config = dict(
    fused_qkv=True,
    moe_every=2,
    expert_mlp_ratio=0.5,
    slots_per_expert=2,
    width=256,
    lr=0.0018,
    nesterov=True,
    orthogonalizer='polar_express',
    grad_clip=1.0,
    steps=5600,
    epochs=48.7,
    warmup_steps=110,
    weight_decay=0.2,
)
Rows from block 3 of a small class-conditioned image diffusion model, named by matrix and row number. Rows with one number within an expert belong to one neuron, the router's apart. Each number is 128 + 24 x the weight over its row's rms, rounded and kept within 0 to 255. All counts start at 0.
After each expert's rows are labels from the 100 images, of 14848 (inputs lightly noised), where the router gives the expert most weight on average: "top examples" is what is common among them. Only what is clearly more common there than usual is listed. The data: telescope images of galaxies (Galaxy Zoo DECaLS).
# router: slot weights (model.blocks.3.mlp.router.weight, 128x256, trained with AdamW), inputs 0-85
# up: expert up (model.blocks.3.mlp.up, 64x128x256), inputs 0-85
# down: expert down (model.blocks.3.mlp.down, 64x256x128, transposed), outputs 0-85

# expert 57
router.114 [163 136  90 145 121 132 106 120 135 106  94 111 128  86 117 132 150 137  72 129 120 126  98 110 135 125  84 114 115 141 165 111 143 138 176 111 107  94 130 145 126 124 141  86 118 144 128 118 116 148 144 123 137 165 125 143 105 142 175 115 141 135 141 136 111 154  89 103 147 100  72 161  91 128  90  90 122 145 136 151 136 128 123 166 107 124]
router.115 [111 122 136 139 111 140 118 143 135 105  97 107 120  81 145 158 142 128  62 106 127 129  99 120 149 129 117 124 161 138 142 114 124 131 137 137 133 147  97 146 109 105 146 124 123 145 138 162 105 137 126 128 160 170 123 140  84 140 176 136 122 120 126 130 115 161  94 122 161 124  87 128  85 151  82  87  73 139 137 151 124 117 112 145 128 124]
up.0 [112 137 105 147 128 145 101 118 178 142 125 127 167 115 107  95  98 129 126 151 122 149 166 122 152 133 144 174 135 122 124 170 164 108 136  92 146 142 115 121 113 132 182 136 169 113 182 104 168 106 129 133 118 111 122 147 134  95 151 142 124 135 150 120 187 181 171  91 159 106 151 131 125  78 157 135  92 109 112 156 120 172 132  96 155 142]
down.0 [164 136 133 141 116 130 141 120 138  85 108 143 136 141 136 117 122 116 138 160 112 188 144 143 105  92 125  81 142 118 121 146 171 127 141 155 108 122 158 156 133  93 104 102 140 108 105 142 108 128  96 104 129 180 162 150 123  89 132 142 142 100 137 182 115  71 117 123 165 152 104 133 107 142 135  99 112 129 139 157 110 166  86  94 130 148]
top examples: bar: no

# expert 60
router.120 [147 133 105 142 131 118 112 100 120  83 137 136 119 131  91 135 123 138 109  99 126 106 155 119 149 112 105 109 123  82 140 127 106 153 158  82 120  98 129  92  78 134 120 116 149  86 111 150 123 168 134 102 158 115 100 155 104 147 152 124 119 111 159 129 116 142 134 133 125  94  89 132 141 120 128 121  69 189 143 172 145 105 131  83 107  95]
router.121 [153 105 113 109 118 125 140 103 130 107 118 129 109 132 139 136 132 130 104  93 126 119 123  95 113 127 130 100 103 102 127 118 119 130 156  75 162 110 113 142 123 150 102 138  86 102  87 132 127  98 144 131 139 172  81 154 123 162 144 159 106 136 147 144 134 155 142 126 141 125 124 110 118 131  79 128  88 165 123 156 102 120  99 112 152 115]
up.0 [ 92 151  64 146 103  78 165 126 147 139 132 161 139 124 161  94 147 109 124 145 162 145 112 118 125 116 129 157 159 107 119 124 137 132 139 123 116 134 138 148 105 111 126 155 118 129 158 132 111 108 142 135 133 120 169 209 116 131 118 113 115 139 124  90 108 130 114 101 119 161 130 120 126 115 135 211 115  91 145 127 158 163 130 124  96 143]
down.0 [128  91 113 136  89 123 176  97 147 125 143 129 109  98 159 134 157 157  99 148 107  81 145 127 105 138 128 128 151 124 102 151 129 102 120 143 123 126  98 115 101 118 117 165 138 123 134 108 136 167 107 112 104  92 113 108 143  99 105 128 163 130 173 122 134 126 155 167  77  86 160 146  71  93 154 109 162  98 134 146 104  81 124 145 121 116]
top examples: shape: featured or disk

# expert 6
router.12 [107 150  75 101 161 111 121 132  83 129 125 149 161 153 134 114 113 142 137 139 129 106 108 115 109 102 109 121 101 115 116  89 119 103 173  95 117 107 111 183  96 146 157 136 108 146 137 121 143 142 136 154  84 140 133 141 142 145 164 106 128 122 117 106 126 141 108 144 118 138  93 117  98 126 165 119 131 168 162 126  74 137 118 120 168 108]
router.13 [102 142 105 100 156  95 137 147 125 153 132 131 151 135 114 117 124 158 144 138 157 101 128  93 104 118  97 131  91 120 149  91 115 116 162  98 127 133 112 170 138 144 183 115 132 123 117 143 145 127 129 173  83 154 153 134 115 163 118 104 129 138 133 104 104 113 125 120 153 147  92 118 114 143 141 122 123 123 154 150  81 128  97 141 129 117]
up.0 [103 117  94  98 134 133  95 180 107 140 154 156 160 138 166 112 117 121 131 116 112 115 111 122 141 122 145 159 116 110 179  93 133 115 134 127 138 119 147 138 131 104 155 158 124 124 166 125 148 110 117 127  66 147 140 106 119 136 142 109 107 107 165 105 153 128 154  99 150 129 106 146  85  88 122 107 152 148 131 130 126 145 159 126 135  91]
down.0 [146 164 159 122 154 114 151 119 126 131 126  98 124 160 211  95  88 135 147 152 148 110 128 122 122 135 102 111 166 125 183 134  99 119 100 133 168 121 112 153 123 117 125 142  98 166 132 133 121 148 127 128 129  60 129 118 137  99 136 119 140 162 160 116 157 157 122 159 138 157 140  93 133 134 150 158 119 111 157 129 112  96 145 132 131 116]
top examples: roundness: round

# expert 25
router.50 [161  98 118 154 143 142 111 105 100 135 106 103 104 106 151 100 172 136 118 132 114 147 125 149 167 101 118 119 132 135 124 121 117 124 104 102  84 114 129 152 160 153  85 151 122 147  99 153 128 139  80 138 134 140 121 162 105 158 163 114 128 150 135 149 145 157 126 152 144 106  88 124 107 126 139 143  89 157 122 147 143  91  92 169 121 147]
router.51 [132 134 120 162 168 152 121  93 108 122 127 103 120  78 135  79 166 125 136 101 146 173 133 141 167 116 140 104 124 155 112 126 127 140 107 115  88 124 131 142 148 148 104 134 136 152 119 150 131 130  88 149 132 145 131 161 126 150 170 119 146 152 117 138 143 158 143 152 158 107  93 112 106 123 141 135 118 134 116 164 125  94  82 174 133 159]
up.0 [114 127 118 159 117 144 157 125 148 122 125 109 100 128 157 158 124 110 151 129 109  84 116 153 139 146 144 106 135 116 188 134 134 110  91  66 127 139 116 117  95  96 125 136 117 101 129 129 138 114  94 123 131 148 156  80 124 140  51 130 111 105 111 101 167 132 135 121 134 106 172 149 130 104 164 132 140 125 132 118  99 156 143 114 143 121]
down.0 [113  60 105 127 151 140 141 106 104 142 114 148 111 129  91 146 146 111 145 128 153  82 161 118 105 142  99 139 148 161 144 142  93 125 162 133  93 120 149 144 160  78 154 131 121 171 113 132 126 122 134 141 151 186  77 100 181 112 121 115 122 126 142 112 148  95 164 134  92 108 133 123  61 170 100 144 162 134 192 122 129 131 145 115 111 109]
top examples: roundness: round

# expert 56
router.112 [123 135 133 124 148  83 135 147  95 157 133 154 119 112 151  82 134 134 134 102 126  86  98 172 103  77 133 137 119 149 116 107 134 140 108  98 115 195 137 154 158 140 104 176 108 145 125 169 167 145  85 156  90 153 119 130  95 118 105  77 116 135 121 120 145 163  88 153 133 138 123 116  92 114  92  91 135 144 176 138 141 138  96 143 169 117]
router.113 [118 139 130 129 159 111 147 118 103 120 160 147  96  85 119  62 136 143 164 117 140 119 107 146 109 100 113 109  99 126 129  95 137 134 133  97 170 197 130 158 165 145  79 175 122 154 154 138 164 104  91 162  93 143 137 129 144 129 134 108 129 150 112  98 178 140  92 137 162 154 110 102 118 153  89  93 124 137 171 153 156 111 122 154 154  67]
up.0 [146 134 126  71  88 143 130  98 155 114 117 117 128 144 118 109 135  89 128 120 109  93 153 109 128 170 113 142 125 119  88  96 108 155 131 134 144  93  75 108 100 131 161 122 125 139 134 120 126 122 153 104 137 128 164 156 132 153 122 122 124 184 112 137 129 128 144 125 104 155 102 108 133 152 146  83 100 128 159 151 129 148 135 114 101 121]
down.0 [121 179 142  81 166  99  86 136 148 101 163 139 127 152 111 106 103 155 109 118 118 143  92 141 131 124 111 162 113  85 134 119 127  93 117 161 118 112 151 158 120 116 136 126 104 101 127 147 102 117 154 151 117 100  99 110 145 181  89 138 152 147 118  99 150  86 134 155 116  99 123 120 168 108 108 114 139 113 134 143 121 142 168  99 136  99]
top examples: edge-on disk: yes

# expert 37
router.74 [100 147 154  95  79 112 155 145 137 148 154 103 129 172 117 134 116 132 130  64 135 117 130 142 110 123 142 141 130 158  96 156 141 127  92 123 153 128 112 118 132 138 130 150 130 174 124 120 159 125 140 153 120 107 138  41 169  87 118 126 118 170 112 124 142 111 142 143 135 127 168 106 105 124 117 172 151  96  85  78  82 142 147 132 136 131]
router.75 [104 151 158 109 100 107 153 150 134 163 151 125 149 165 143 143 111 133 166  82 122 124 114 154 111 151 144 129 125 149 115 136 149 123 101 151 140 144 101 120 149 103 120 129 120 164 133 123 167 122 142 171 113  92 135  58 163  71 105 124 107 142 109 120 141 115 139 149 121 142 158 115 110 125 131 176 157 116  83  98 109 147 143 127 152 132]
up.0 [135 114 133 112 159  95 105 145 133 114 118  88 141  72 158 113 124  85  98 116 100 137 136 115 129 130  85 170 125 149 128 135 113 156 153  95 141 103 171 118 115 148 117 149  99 144 142 129 118 125 121 143 128 163 137 133 170 144 100 123 111 137 158 102 117  82 110 117  94  68 155 137 108 113 131 134 123 132 139 172 124 142 115 157 147  95]
down.0 [112  90 142 134 115  91 129 161 105 137 138  89 106 155 115 138 131  92 119 183 141  99 149 169 118 152 139 161 126 128 136 128 160 102 141 152 105 123 105 149 106 179 108 142 134 124 124 136  77 148 122 125 105 156 100 139 101 132 145 137 131 117 158 135 147 113 148 131 139 142 153 186 114 135 131 156 146 184 141 164 120 124 127 139  99 111]
top examples: shape: star or artifact

# expert 5
router.10 [129 149 140  98 143 115 147 136 116 127 105 132 135  94 151 117 128 128 159 147 136 135 107 141 144 105 127 124 137  92 131 126 121 112 124 107  78 113 135 175 118 149 104 172 103 146 137 138 130 146 147  88 114 181 144 174 124 125 120 145 113 119 110 134 130 126 126 138 125 128 113 121  57  82 179 118 107 142 181 117 163 130 145 133 157 118]
router.11 [102 120 149 111 129 130 143 107  96 106 122 160 158 123 144  98 129 104 137 127 130 110 102 137 156 106 119 104 145 122 108 107 139 126 110  91  86  70 150 143 117 168  80 166 119 100 117 137 119 151 102 113 104 165 123 191 117 130 132 165 130  98 103 126 131  96 117 136 117 150 142 124 113  82 150 118  85 153 162 162 162 105 131 132 125  99]
up.0 [119 140 119  94 122 113 115 136 109 130 128 155 167 113  94 131 130 144 117 151 115 172 145 163 155  98 162 112 128 126 135 124 149 116 102 138 154 109 114 116 107 117 153 113 106 145 136 115 138 118  79 122  83  99 159  59 158 127 131 111 100 101 123 178 142 117 141  86  97 123 100 116 117 132 116  89 160  83 100 130 127  94 145 138 135 130]
down.0 [151 139 122  90 119 126 127 111 107 118 110 108 104 107  88 124 147 115 108 125 137  74 155 119 148 131 116 141  94 157 119 109 135  97 147  87 164 132 121 116 180 138 173 141 151 134 120 163 106 120 137  98 138 106 117 180 162 141 120 107 113 155 124 124 134  99  99 143 146  98 143 148  95 152 148 148 195 125 131 111 140 145 102 137 135  88]
top examples: edge-on disk: yes

# expert 36
router.72 [138 145 147 140 139 161 135 112 144 155 121 130 140 127  84 115 134 106 161 115 125 140 121 127 130 116  89 137 197 116 126 103 113 140  98  95  97  73 120 111 102 140 136 137 126 142 151 113 110 140 124 123 156 128 110 147 102 120 132 147 118 122 117 121 125 146 134 147 120 128  94 142 101  96 117 120 131 138 137 128 150 122 148  94 158 112]
router.73 [153 136 119 115 164 128  98  87 122 145 151 137 136 105  86 119 123 119 141  74 137 117 172 155 103  93 112 149 165 104 135 125 108 164 124 109  98 128 171 109 107 146 109 113 144 119 129  97 173 142 126 127 163 143 127 160 134 133 134  96 131 127 107 112 112 104 107 118 113 137  83 131  91 114 114 110 161 117 151 141  76 139 137  95 151 135]
up.0 [142 138  94 128 151 127 123 107 124 169  84 130  85 158 106 155  89 113  63 149 126 139 115 114 152 148 163 115 143 110 126 132 137 132 137 114 142 124 166 140  91 171 131 123 127 124 128 141 157 130 124  96 108 151 122 131 144 165 125 115 163 140 150 141 148 124 155 111 117  76 108 117 109 127  88 102 111  93 126 163 129 149 145 116 132  94]
down.0 [155  95 125 131  92 104 147 126 163 133 151 142 129 115 109 154 116  62 111  99 121 145 113 129 100 130 124 122 142 103 154 106 142 129 109 123  99 126 138  97 137 171 136 163 188 133 108  89 154 105 112 119 112 123 174 146 143 137 140 120 147 178 171 119 139 104  92 125 137 140  94 128 122  91 130 148 142 144 154 148 145 132 117 110  92 160]
top examples: spiral arms: yes

# expert 47
router.94 [177 146 103 153 133 141 105 125 149  84 129  64 122 159 110 148 119  97 134 105  85 154 160 139 164 113 153 149 129 157 123 148  99 167 117 128 114 124 152  94 108 141 163 102 167  92 100 137 137 118 130  80 113 140 113 138 117 138 161 125 169 156 119 124  98 135 161 103 159  97 113 171 160 162 143 129 109 144 173 135 128 108 141 118 104 146]
router.95 [149 162 105 172 129 138 125 128 157 110 124  78 112 136 111 156 132  90 140 115  98 151 153 142 149 105 179 139 130 157 171 151  97 147 116 117  95 125 144 110 122 164 165  95 143  72 103 128 128 114 141 118 104 120 122 131 119 141 142 139 152 147 103 114  98 131 179 106 176 123 122 132 192 171 116 129 105 134 164  95 132 112 125 125 133 145]
up.0 [167 140 154 117 107 110 110 145 117 135 135 134 113 116 153 157 111  85 125 103 150 166 132 133 132 137  87 135 108 139  87 142 132 128 133 124 130 139 154 138 153 104 168 164 159 176 127 116 105 114 113 126 153 112  97 167 131 144 138 132  88 116 131 127 131 144  97  63 143 138  95 136 115 126  89 154 114 154  99 138 128 123 111 130 144 103]
down.0 [124  48 131 120 139 119 115 132 114 149 137 158 162 103 165 117 108 108 142 126 143 115 143 128  93 113 139 132 152 115 154 168 131 112 121 118 127 101  88 101 160 141 144 150 166 130 176 124 146 112 128 136 162 133 138 133 107 103 143  98 108  75 118 129 134 141 123 164 135 149 155 103 172 157 138 154 134 147 120 175 118 145 104 132  90 120]
top examples: shape: featured or disk

# expert 12
router.24 [159 143 108 167 166 113 109  97  97  93 102 139 126  92 141 108 135 147 134 115 112 129 125 153 156 131 147 124 114 123 123 143 127 100 133  93 158 150 122 163 140 164  88 156 130 112 127 114  82 174 167 133 102 136 139 141  98 149 155 145 164 109  94 163 116 140 116 126 131 128  93 105  94 127 123 110  98 151 110 146 166 111 121 139 135 136]
router.25 [148 145 109 145 172 137 119  98  72 115  86 133 105  86 131 126 134 146 126 106 113 133 103 156 162 144 121 113 116 105 105 121 121 125 138  97 167 145 104 191 127 179  83 154 147 145 124 107  85 143 146  94 124 133 104 149 102 138 139 137 153 123 118 154 112 142 129 122 125 121 121 113 111 137 138  96 115 161 120 160 148  90 123 120 124 135]
up.0 [105 169  95 146 126 156 117 153 113 116 138  95 171  99 139 156 123 147 115 131 136 132 149 120 117 129 152 131 130 116 169 123 124 125 128 190 113 144 157 158 106 198 142 112 130 146 129 110 131 130 114 118  96 143 146 115  92 100 166 133 156 132 131 153 199 120 165 151 120 187 118 114 126 154 109  99 122 156 124 119 119 111 143 126  99 121]
down.0 [122 158 113 176 104 155 158 131 133 157 135 132 122 125 133 138  88 136 118 159 134  90 136 137 116 164 129  63 117 135 160  95 104 113 111 123 114 115  88 137 147 146  99 139 147 125 104 151  98 110 160 170  73 133 142 111 131 177 149 134 123 154 113 123 159 175 144 131  89  93  84 118 111 148 109 168  92  93 150 144 137 115 129 160 140 138]
top examples: roundness: round

# expert 15
router.30 [110 160 137 107 125 125 163 147 135 165 155 164 178 162 136 123 105 117  99  97 105 104 126 127 118 114 160 128 144 143 116 118 127 119 175 132 161 125 105 121 130 106 158 139 120 142 159 119 151  91 160 143 120 104 144  52 147 101  98  90 101 124 133 160 153  86 143 154  93 144 142 103 120 102 124 147 148 139  64  92 104 181 120 121 122 112]
router.31 [ 80 138 178 101 115 122 144 146 120 158 132 156 143 141 131 130 108 150 137  96 148  97 114 100 104 119 142 122 139 136 113 136 138 116 169 155 163 140  93 123 135 113 156 113 116 144 136 128 146  93 183 139 115  90 157  56 155 105 122 104  63 123  89 127 157  91 114 133  78 123 140 114 104  91 118 160 149 146 113  54  74 159 112 100 127 108]
up.0 [153 112 149 165 116 119 107 164 119 126 154 110 127 117 156 142 120  94 127 123 135 169 156 124 105 149 126 109 143  74 134 123 176 107 141  85 143 102  88 139 144  62  99 109 128 125 121 137 133  88 175 130 153 131  90  66 161 139 177 122 154 143 115 139  82 138 151 136 132 116  99 112 100 139 113 116 101 117 100 163 111 122 128 100 115 131]
down.0 [104 143 137 128  77 124 132 134 138 121 125 171 125 128 109 129 115 128 101 123 150 138 104 106  81 136  99 111 132 125  99 153 137 103 115 142 164 141 186 120 101  76 171 123 110 116 132 148 114  92 129 107 114 158 149 133 143  83 142 100 129 115 127 144 114 143 122 152 133 142  99 122 126 135 157 134 141 138 136 142 154 115 113 142 139 156]
top examples: shape: star or artifact

# expert 54
router.108 [168 126 128 155 159 170 109 100 113  79  98 153 100 101 109 102 119 102 138 155 120 160 121 124 150  88 112  98 136 107 189 132  94 118 142 120 133 139 130 140 152 167 149  99 158 102 129 142 108 147 133  88 101 162 128 166  95 167 159 155 146 100 137 152 119 156 119  86 172 101  96 133 152 153 129 120 105 147 158 141 172 111 103 125 120 143]
router.109 [125  97 112 162 181 158 115 127 110 101 139 144  88  91 113  99 135 114 157 136  91 172 155 115 136 118 106 102 125  88 161 125  95 114 142 118 117 111 135 126 129 145 126 110 158 102 124 104  88 147 139  95 102 142  96 147  85 157 159 116 136  96 108 153  97 166  93 101 146  85  99 138 119 143 147 110 127 167 167 148 159  85  97 154 129 141]
up.0 [145 121 137  95 134 133 147 118 125 143 163 111 150 135 167 125 102 144  97 157 160 150 156 104 104 123  96 121 174 126 134 106 157 115 139 103 107 148 121 105 122 139 130 123 136 126 122 162 120 138 131 143 103 119 126 142 132 114 147 166 106 117 134 132 136 145 143 131 124  95 154 114 113 133 144  64 134 117  92 126 127 122 103 112 151 108]
down.0 [106 142 106 148 135 130  85 146 122 143 128 154  99 157 155 121  82 120 140 156 109 113 137 105 160 107 169 114 134 112 104  63 127 154 138 110  89 109 131 111 130  98 141 162 115 117  78 135 115 142  84 155 177  92 111 143  95 130 135  98 136 145 174 125 137 126 113 179 166 159 158 135 166 151 142 174 117 123 186  81 110 130 124  93 146 130]
top examples: shape: featured or disk; edge-on disk: yes

# expert 49
router.98 [ 97 149 138 124 154 131  98 106 103 128 112 147 142  98 105  91 158 159 141 144 153 106 126 105 116 120 111 112 115 130 135  78 136  93 141 120 146 127 158 147 141 150 113 146  96  92 162 116 115 145 100 127 113 137 143 162 140 146 126 106 138  84 105 164  99 127 120 141 103 145 133 134  89  96 118 101 109 156 165 142 166 109 109 127  98 112]
router.99 [107 158 157 117 152 102  89  96 102 130 105 151 106 106 126  96 149 126 140 163 157 133 104 117 110 116 116  90  98 136 133  93 140  91 119 120 162 139 166 151 149 170  91 151  95  96 150 110 122 159 108 146  91 150 144 137 130 156 151  91 136 100 120 156 107 122  97 129 121 141 120 152  84 102 133  96 112 145 174 139 155 106  95 108 123  98]
up.0 [129 138  91 144  91 106 129 133  90 127 144 114 100 168 113 112 171 103 121  83 169  87 143 109 106 133 100 157 113  96 117  90  86 107  99 128 168 141 140 130 143 123 109 135 179 143 133 115 103 138 151  73 139 116 138 154  88 125 148 115 158  93 113 149 121 145 149 158 139 112 123 144 156 171 123 155 134 136 154 129 104 162  98 155  93 129]
down.0 [188 109 139 144 158 108 169 120 114 164 100 137 135 126 141 134 178 182  97 130 156 151  94 132 126  97 133 155 115 143 143 109 140 124 161 142 126 114  95 104 122 108 122 153 147 126 125  85 133 111 124 140 141 142  98  98  95 187 156 136 150 161 118 103 160 136 110 127 150 130 146 119  99 105  98 122 143 153 113 144 140  83 117 129 160 136]
top examples: roundness: round

# expert 33
router.66 [149 116 153 159 190 133 113 106 143  90 119  87 111 102 137 114 170 104 164 107 104 146 140 139 149 115 110 132 112 147 114 144 117 138  76 106  98 106 171  90 109 152 107 106 147 144  99 157 147 113  87 122 112 185 128 152 100 163 163 110 121 178 119 130 126 145 146 138 158 113  79 119  93 148 150 132 125 141 144 124 119  94  95 127 167 145]
router.67 [143 120 158 137 168 129  88 114 141  97 119  85  96 105 111 127 142 104 116  92 102 150 161 141 150 104 140 127 109 138 141 159 116 139  97 129 125 124 146 122 128 175  93  93 175 106 114 137 134 121 101 119 121 164 136 143 100 149 175 128 135 181 137 124 134 157 139 154 165  95  94 133 118 164 155 136 121 150 127 121 115  86  85 153 152 155]
up.0 [ 77 104 145 135 114 140 115 137  97 155  97 139 149 145 140 136 148 133  97 127 145 149 129 151 129 112 135 115 149 136  95 103 143 133 104 124 110 108  81 113 160 145 129 126  95 135 147 125 155 144 183 156 148 170 131  60 153 157 195  87  97 151 133 122 189 127 126 113 101 126 119 112  95 139 171 171 137 121 106  71 136  90 104 141 138 141]
down.0 [189 114 126 133 142  84 147  70 151 106 125 171 121 128 146 113 123 119 172 119 118 101 120 117 109 153 147 120 113 140 128 143 118 118 163 150 133 151 196 142 116 157 120 115 105 158 148 107 129 146 155 137  95 143 141 144 126 120  99 126 117 138 171  84 154 142 153 111 134 152 179 115 121 140 122 138 149 109  97 137 161 127 123 115 144 136]
top examples: shape: featured or disk; edge-on disk: yes

# expert 52
router.104 [133 133 126 135 151 127 109  99 108 129 145 119 141 106 126  83 162 150 134 132 129 143 147 171 162  80 158 117  85 149 127 120 131 113 102 120 105 121 118 159 188 159  75 149 118 155 104 118 102 175 105 153 112 121 132 117 120 145 158 118 130 100 126 142 120 141 103 150 109 127 164 103 124 128 128 126 108 147 152 130 139 123 111 188 115 130]
router.105 [133 132 129 144 161 111 137  89 100 111 131  87 140 117 142  95 154 145 132 138 139 132 115 155 156 101 139 117  87 174 122 114 135 127 122 104 125 134 115 153 161 159  77 165 121 133 135 126 126 174  99 165 109 142 146 159 116 155 160  90 139 116 107 167 141 161  99 143 125 139 122 104 117 120 115 138 116 152 107 159 156 117  95 185 121 118]
up.0 [ 98 138 164 142 116 108 115 136 142 145 149 167 130  78 132 131 140 137 111 135  83 114 143 137 148 143 166 162 130 106 115 151 120 134 122 137 136 118 147 128 130  71 108 181 177 169 116 143 134 121  32 118 140 110 146 168 122 121  73 159 139 125 108 117  57 118 119 124 102 124 118 116 132 124 154 100 103 125 173 163 140 102 155 127 149 108]
down.0 [133 146 128 151 108  89 128 161 176 107 142 110 142 129  91 127  76 131 149 120 140 136 153 123 139 121 112 140 139 119 103 144 124 118 166 153 136 169 110  90 122 138 131 157 113 127 110 168  88 114 162  96 119 139 107  92  98 193 137 110 129 118 143  97  92  81 122 103 137 145 132 121 137 118 121 151 139 138 126  90 142 123  67 104 159 141]
top examples: roundness: round

# expert 55
router.110 [112 110 142 140  76 114 187 122 136 109 123 124 113 168 117 168 105 127 117 115 145 125 140 123 135 161 173 163 150 128 110 134 130 170 110 105 106 108 150 123 102 147 163 132 160 128 141 147 132  87 148 145 118 124 126 145 157  84 109 154 151 148 110 120 128  90 185 154 126 157 146 107 188 120  93 132 123 110 121 124 121 150 154 137 106 106]
router.111 [164 113  98 150 126 156 109 113 126 108 127  95  86 133 128 116 134  93 124 136  87 162 145 131 158 118 110 121 148 123 170 180  94 166 121 116 121 137 155 128 112 136 149  87 142 106 102 147 106 139 144 109 130 123 109 124 113 138 131 139 157 119 129 113  90 129 148  81 136 101  97 173 175 139 129 125 105 133 113 130 146 107 137 148 119 154]
up.0 [141  82  88 105 141 146 138 127 111  91 128 132 126 114 126 160 147 119  84  84 119 130 137 132 114  99 127 165 142 161 142 141 152 163 109 116 102 134 101 127 127 159 108 147 149 162 101 137 133 142 132 136 149 106 122 189 169  94 116 134 120 170 122 134 106 133 134 149 101  96 143 156  90 141 104 146 168 113  77 149 133 102 156 156 133 142]
down.0 [116 114 132 132 164 119 121 133  92 162 153 153 155 115 157 156  87 118 119 125 128 153 170 164 171 184 138 158 120 138 126 125 124 116 143  82 104 108 127 155 121 119 115  98  96 144 137 141  97 100 101 146 121 157 125 152 104 164 151 105 123 151 130 122 137 136 153 152  93 109 135  72 101 158 162 147 125 128 183 151 155 133 126 161 136 147]
top examples: shape: featured or disk; edge-on disk: yes; roundness: cigar-shaped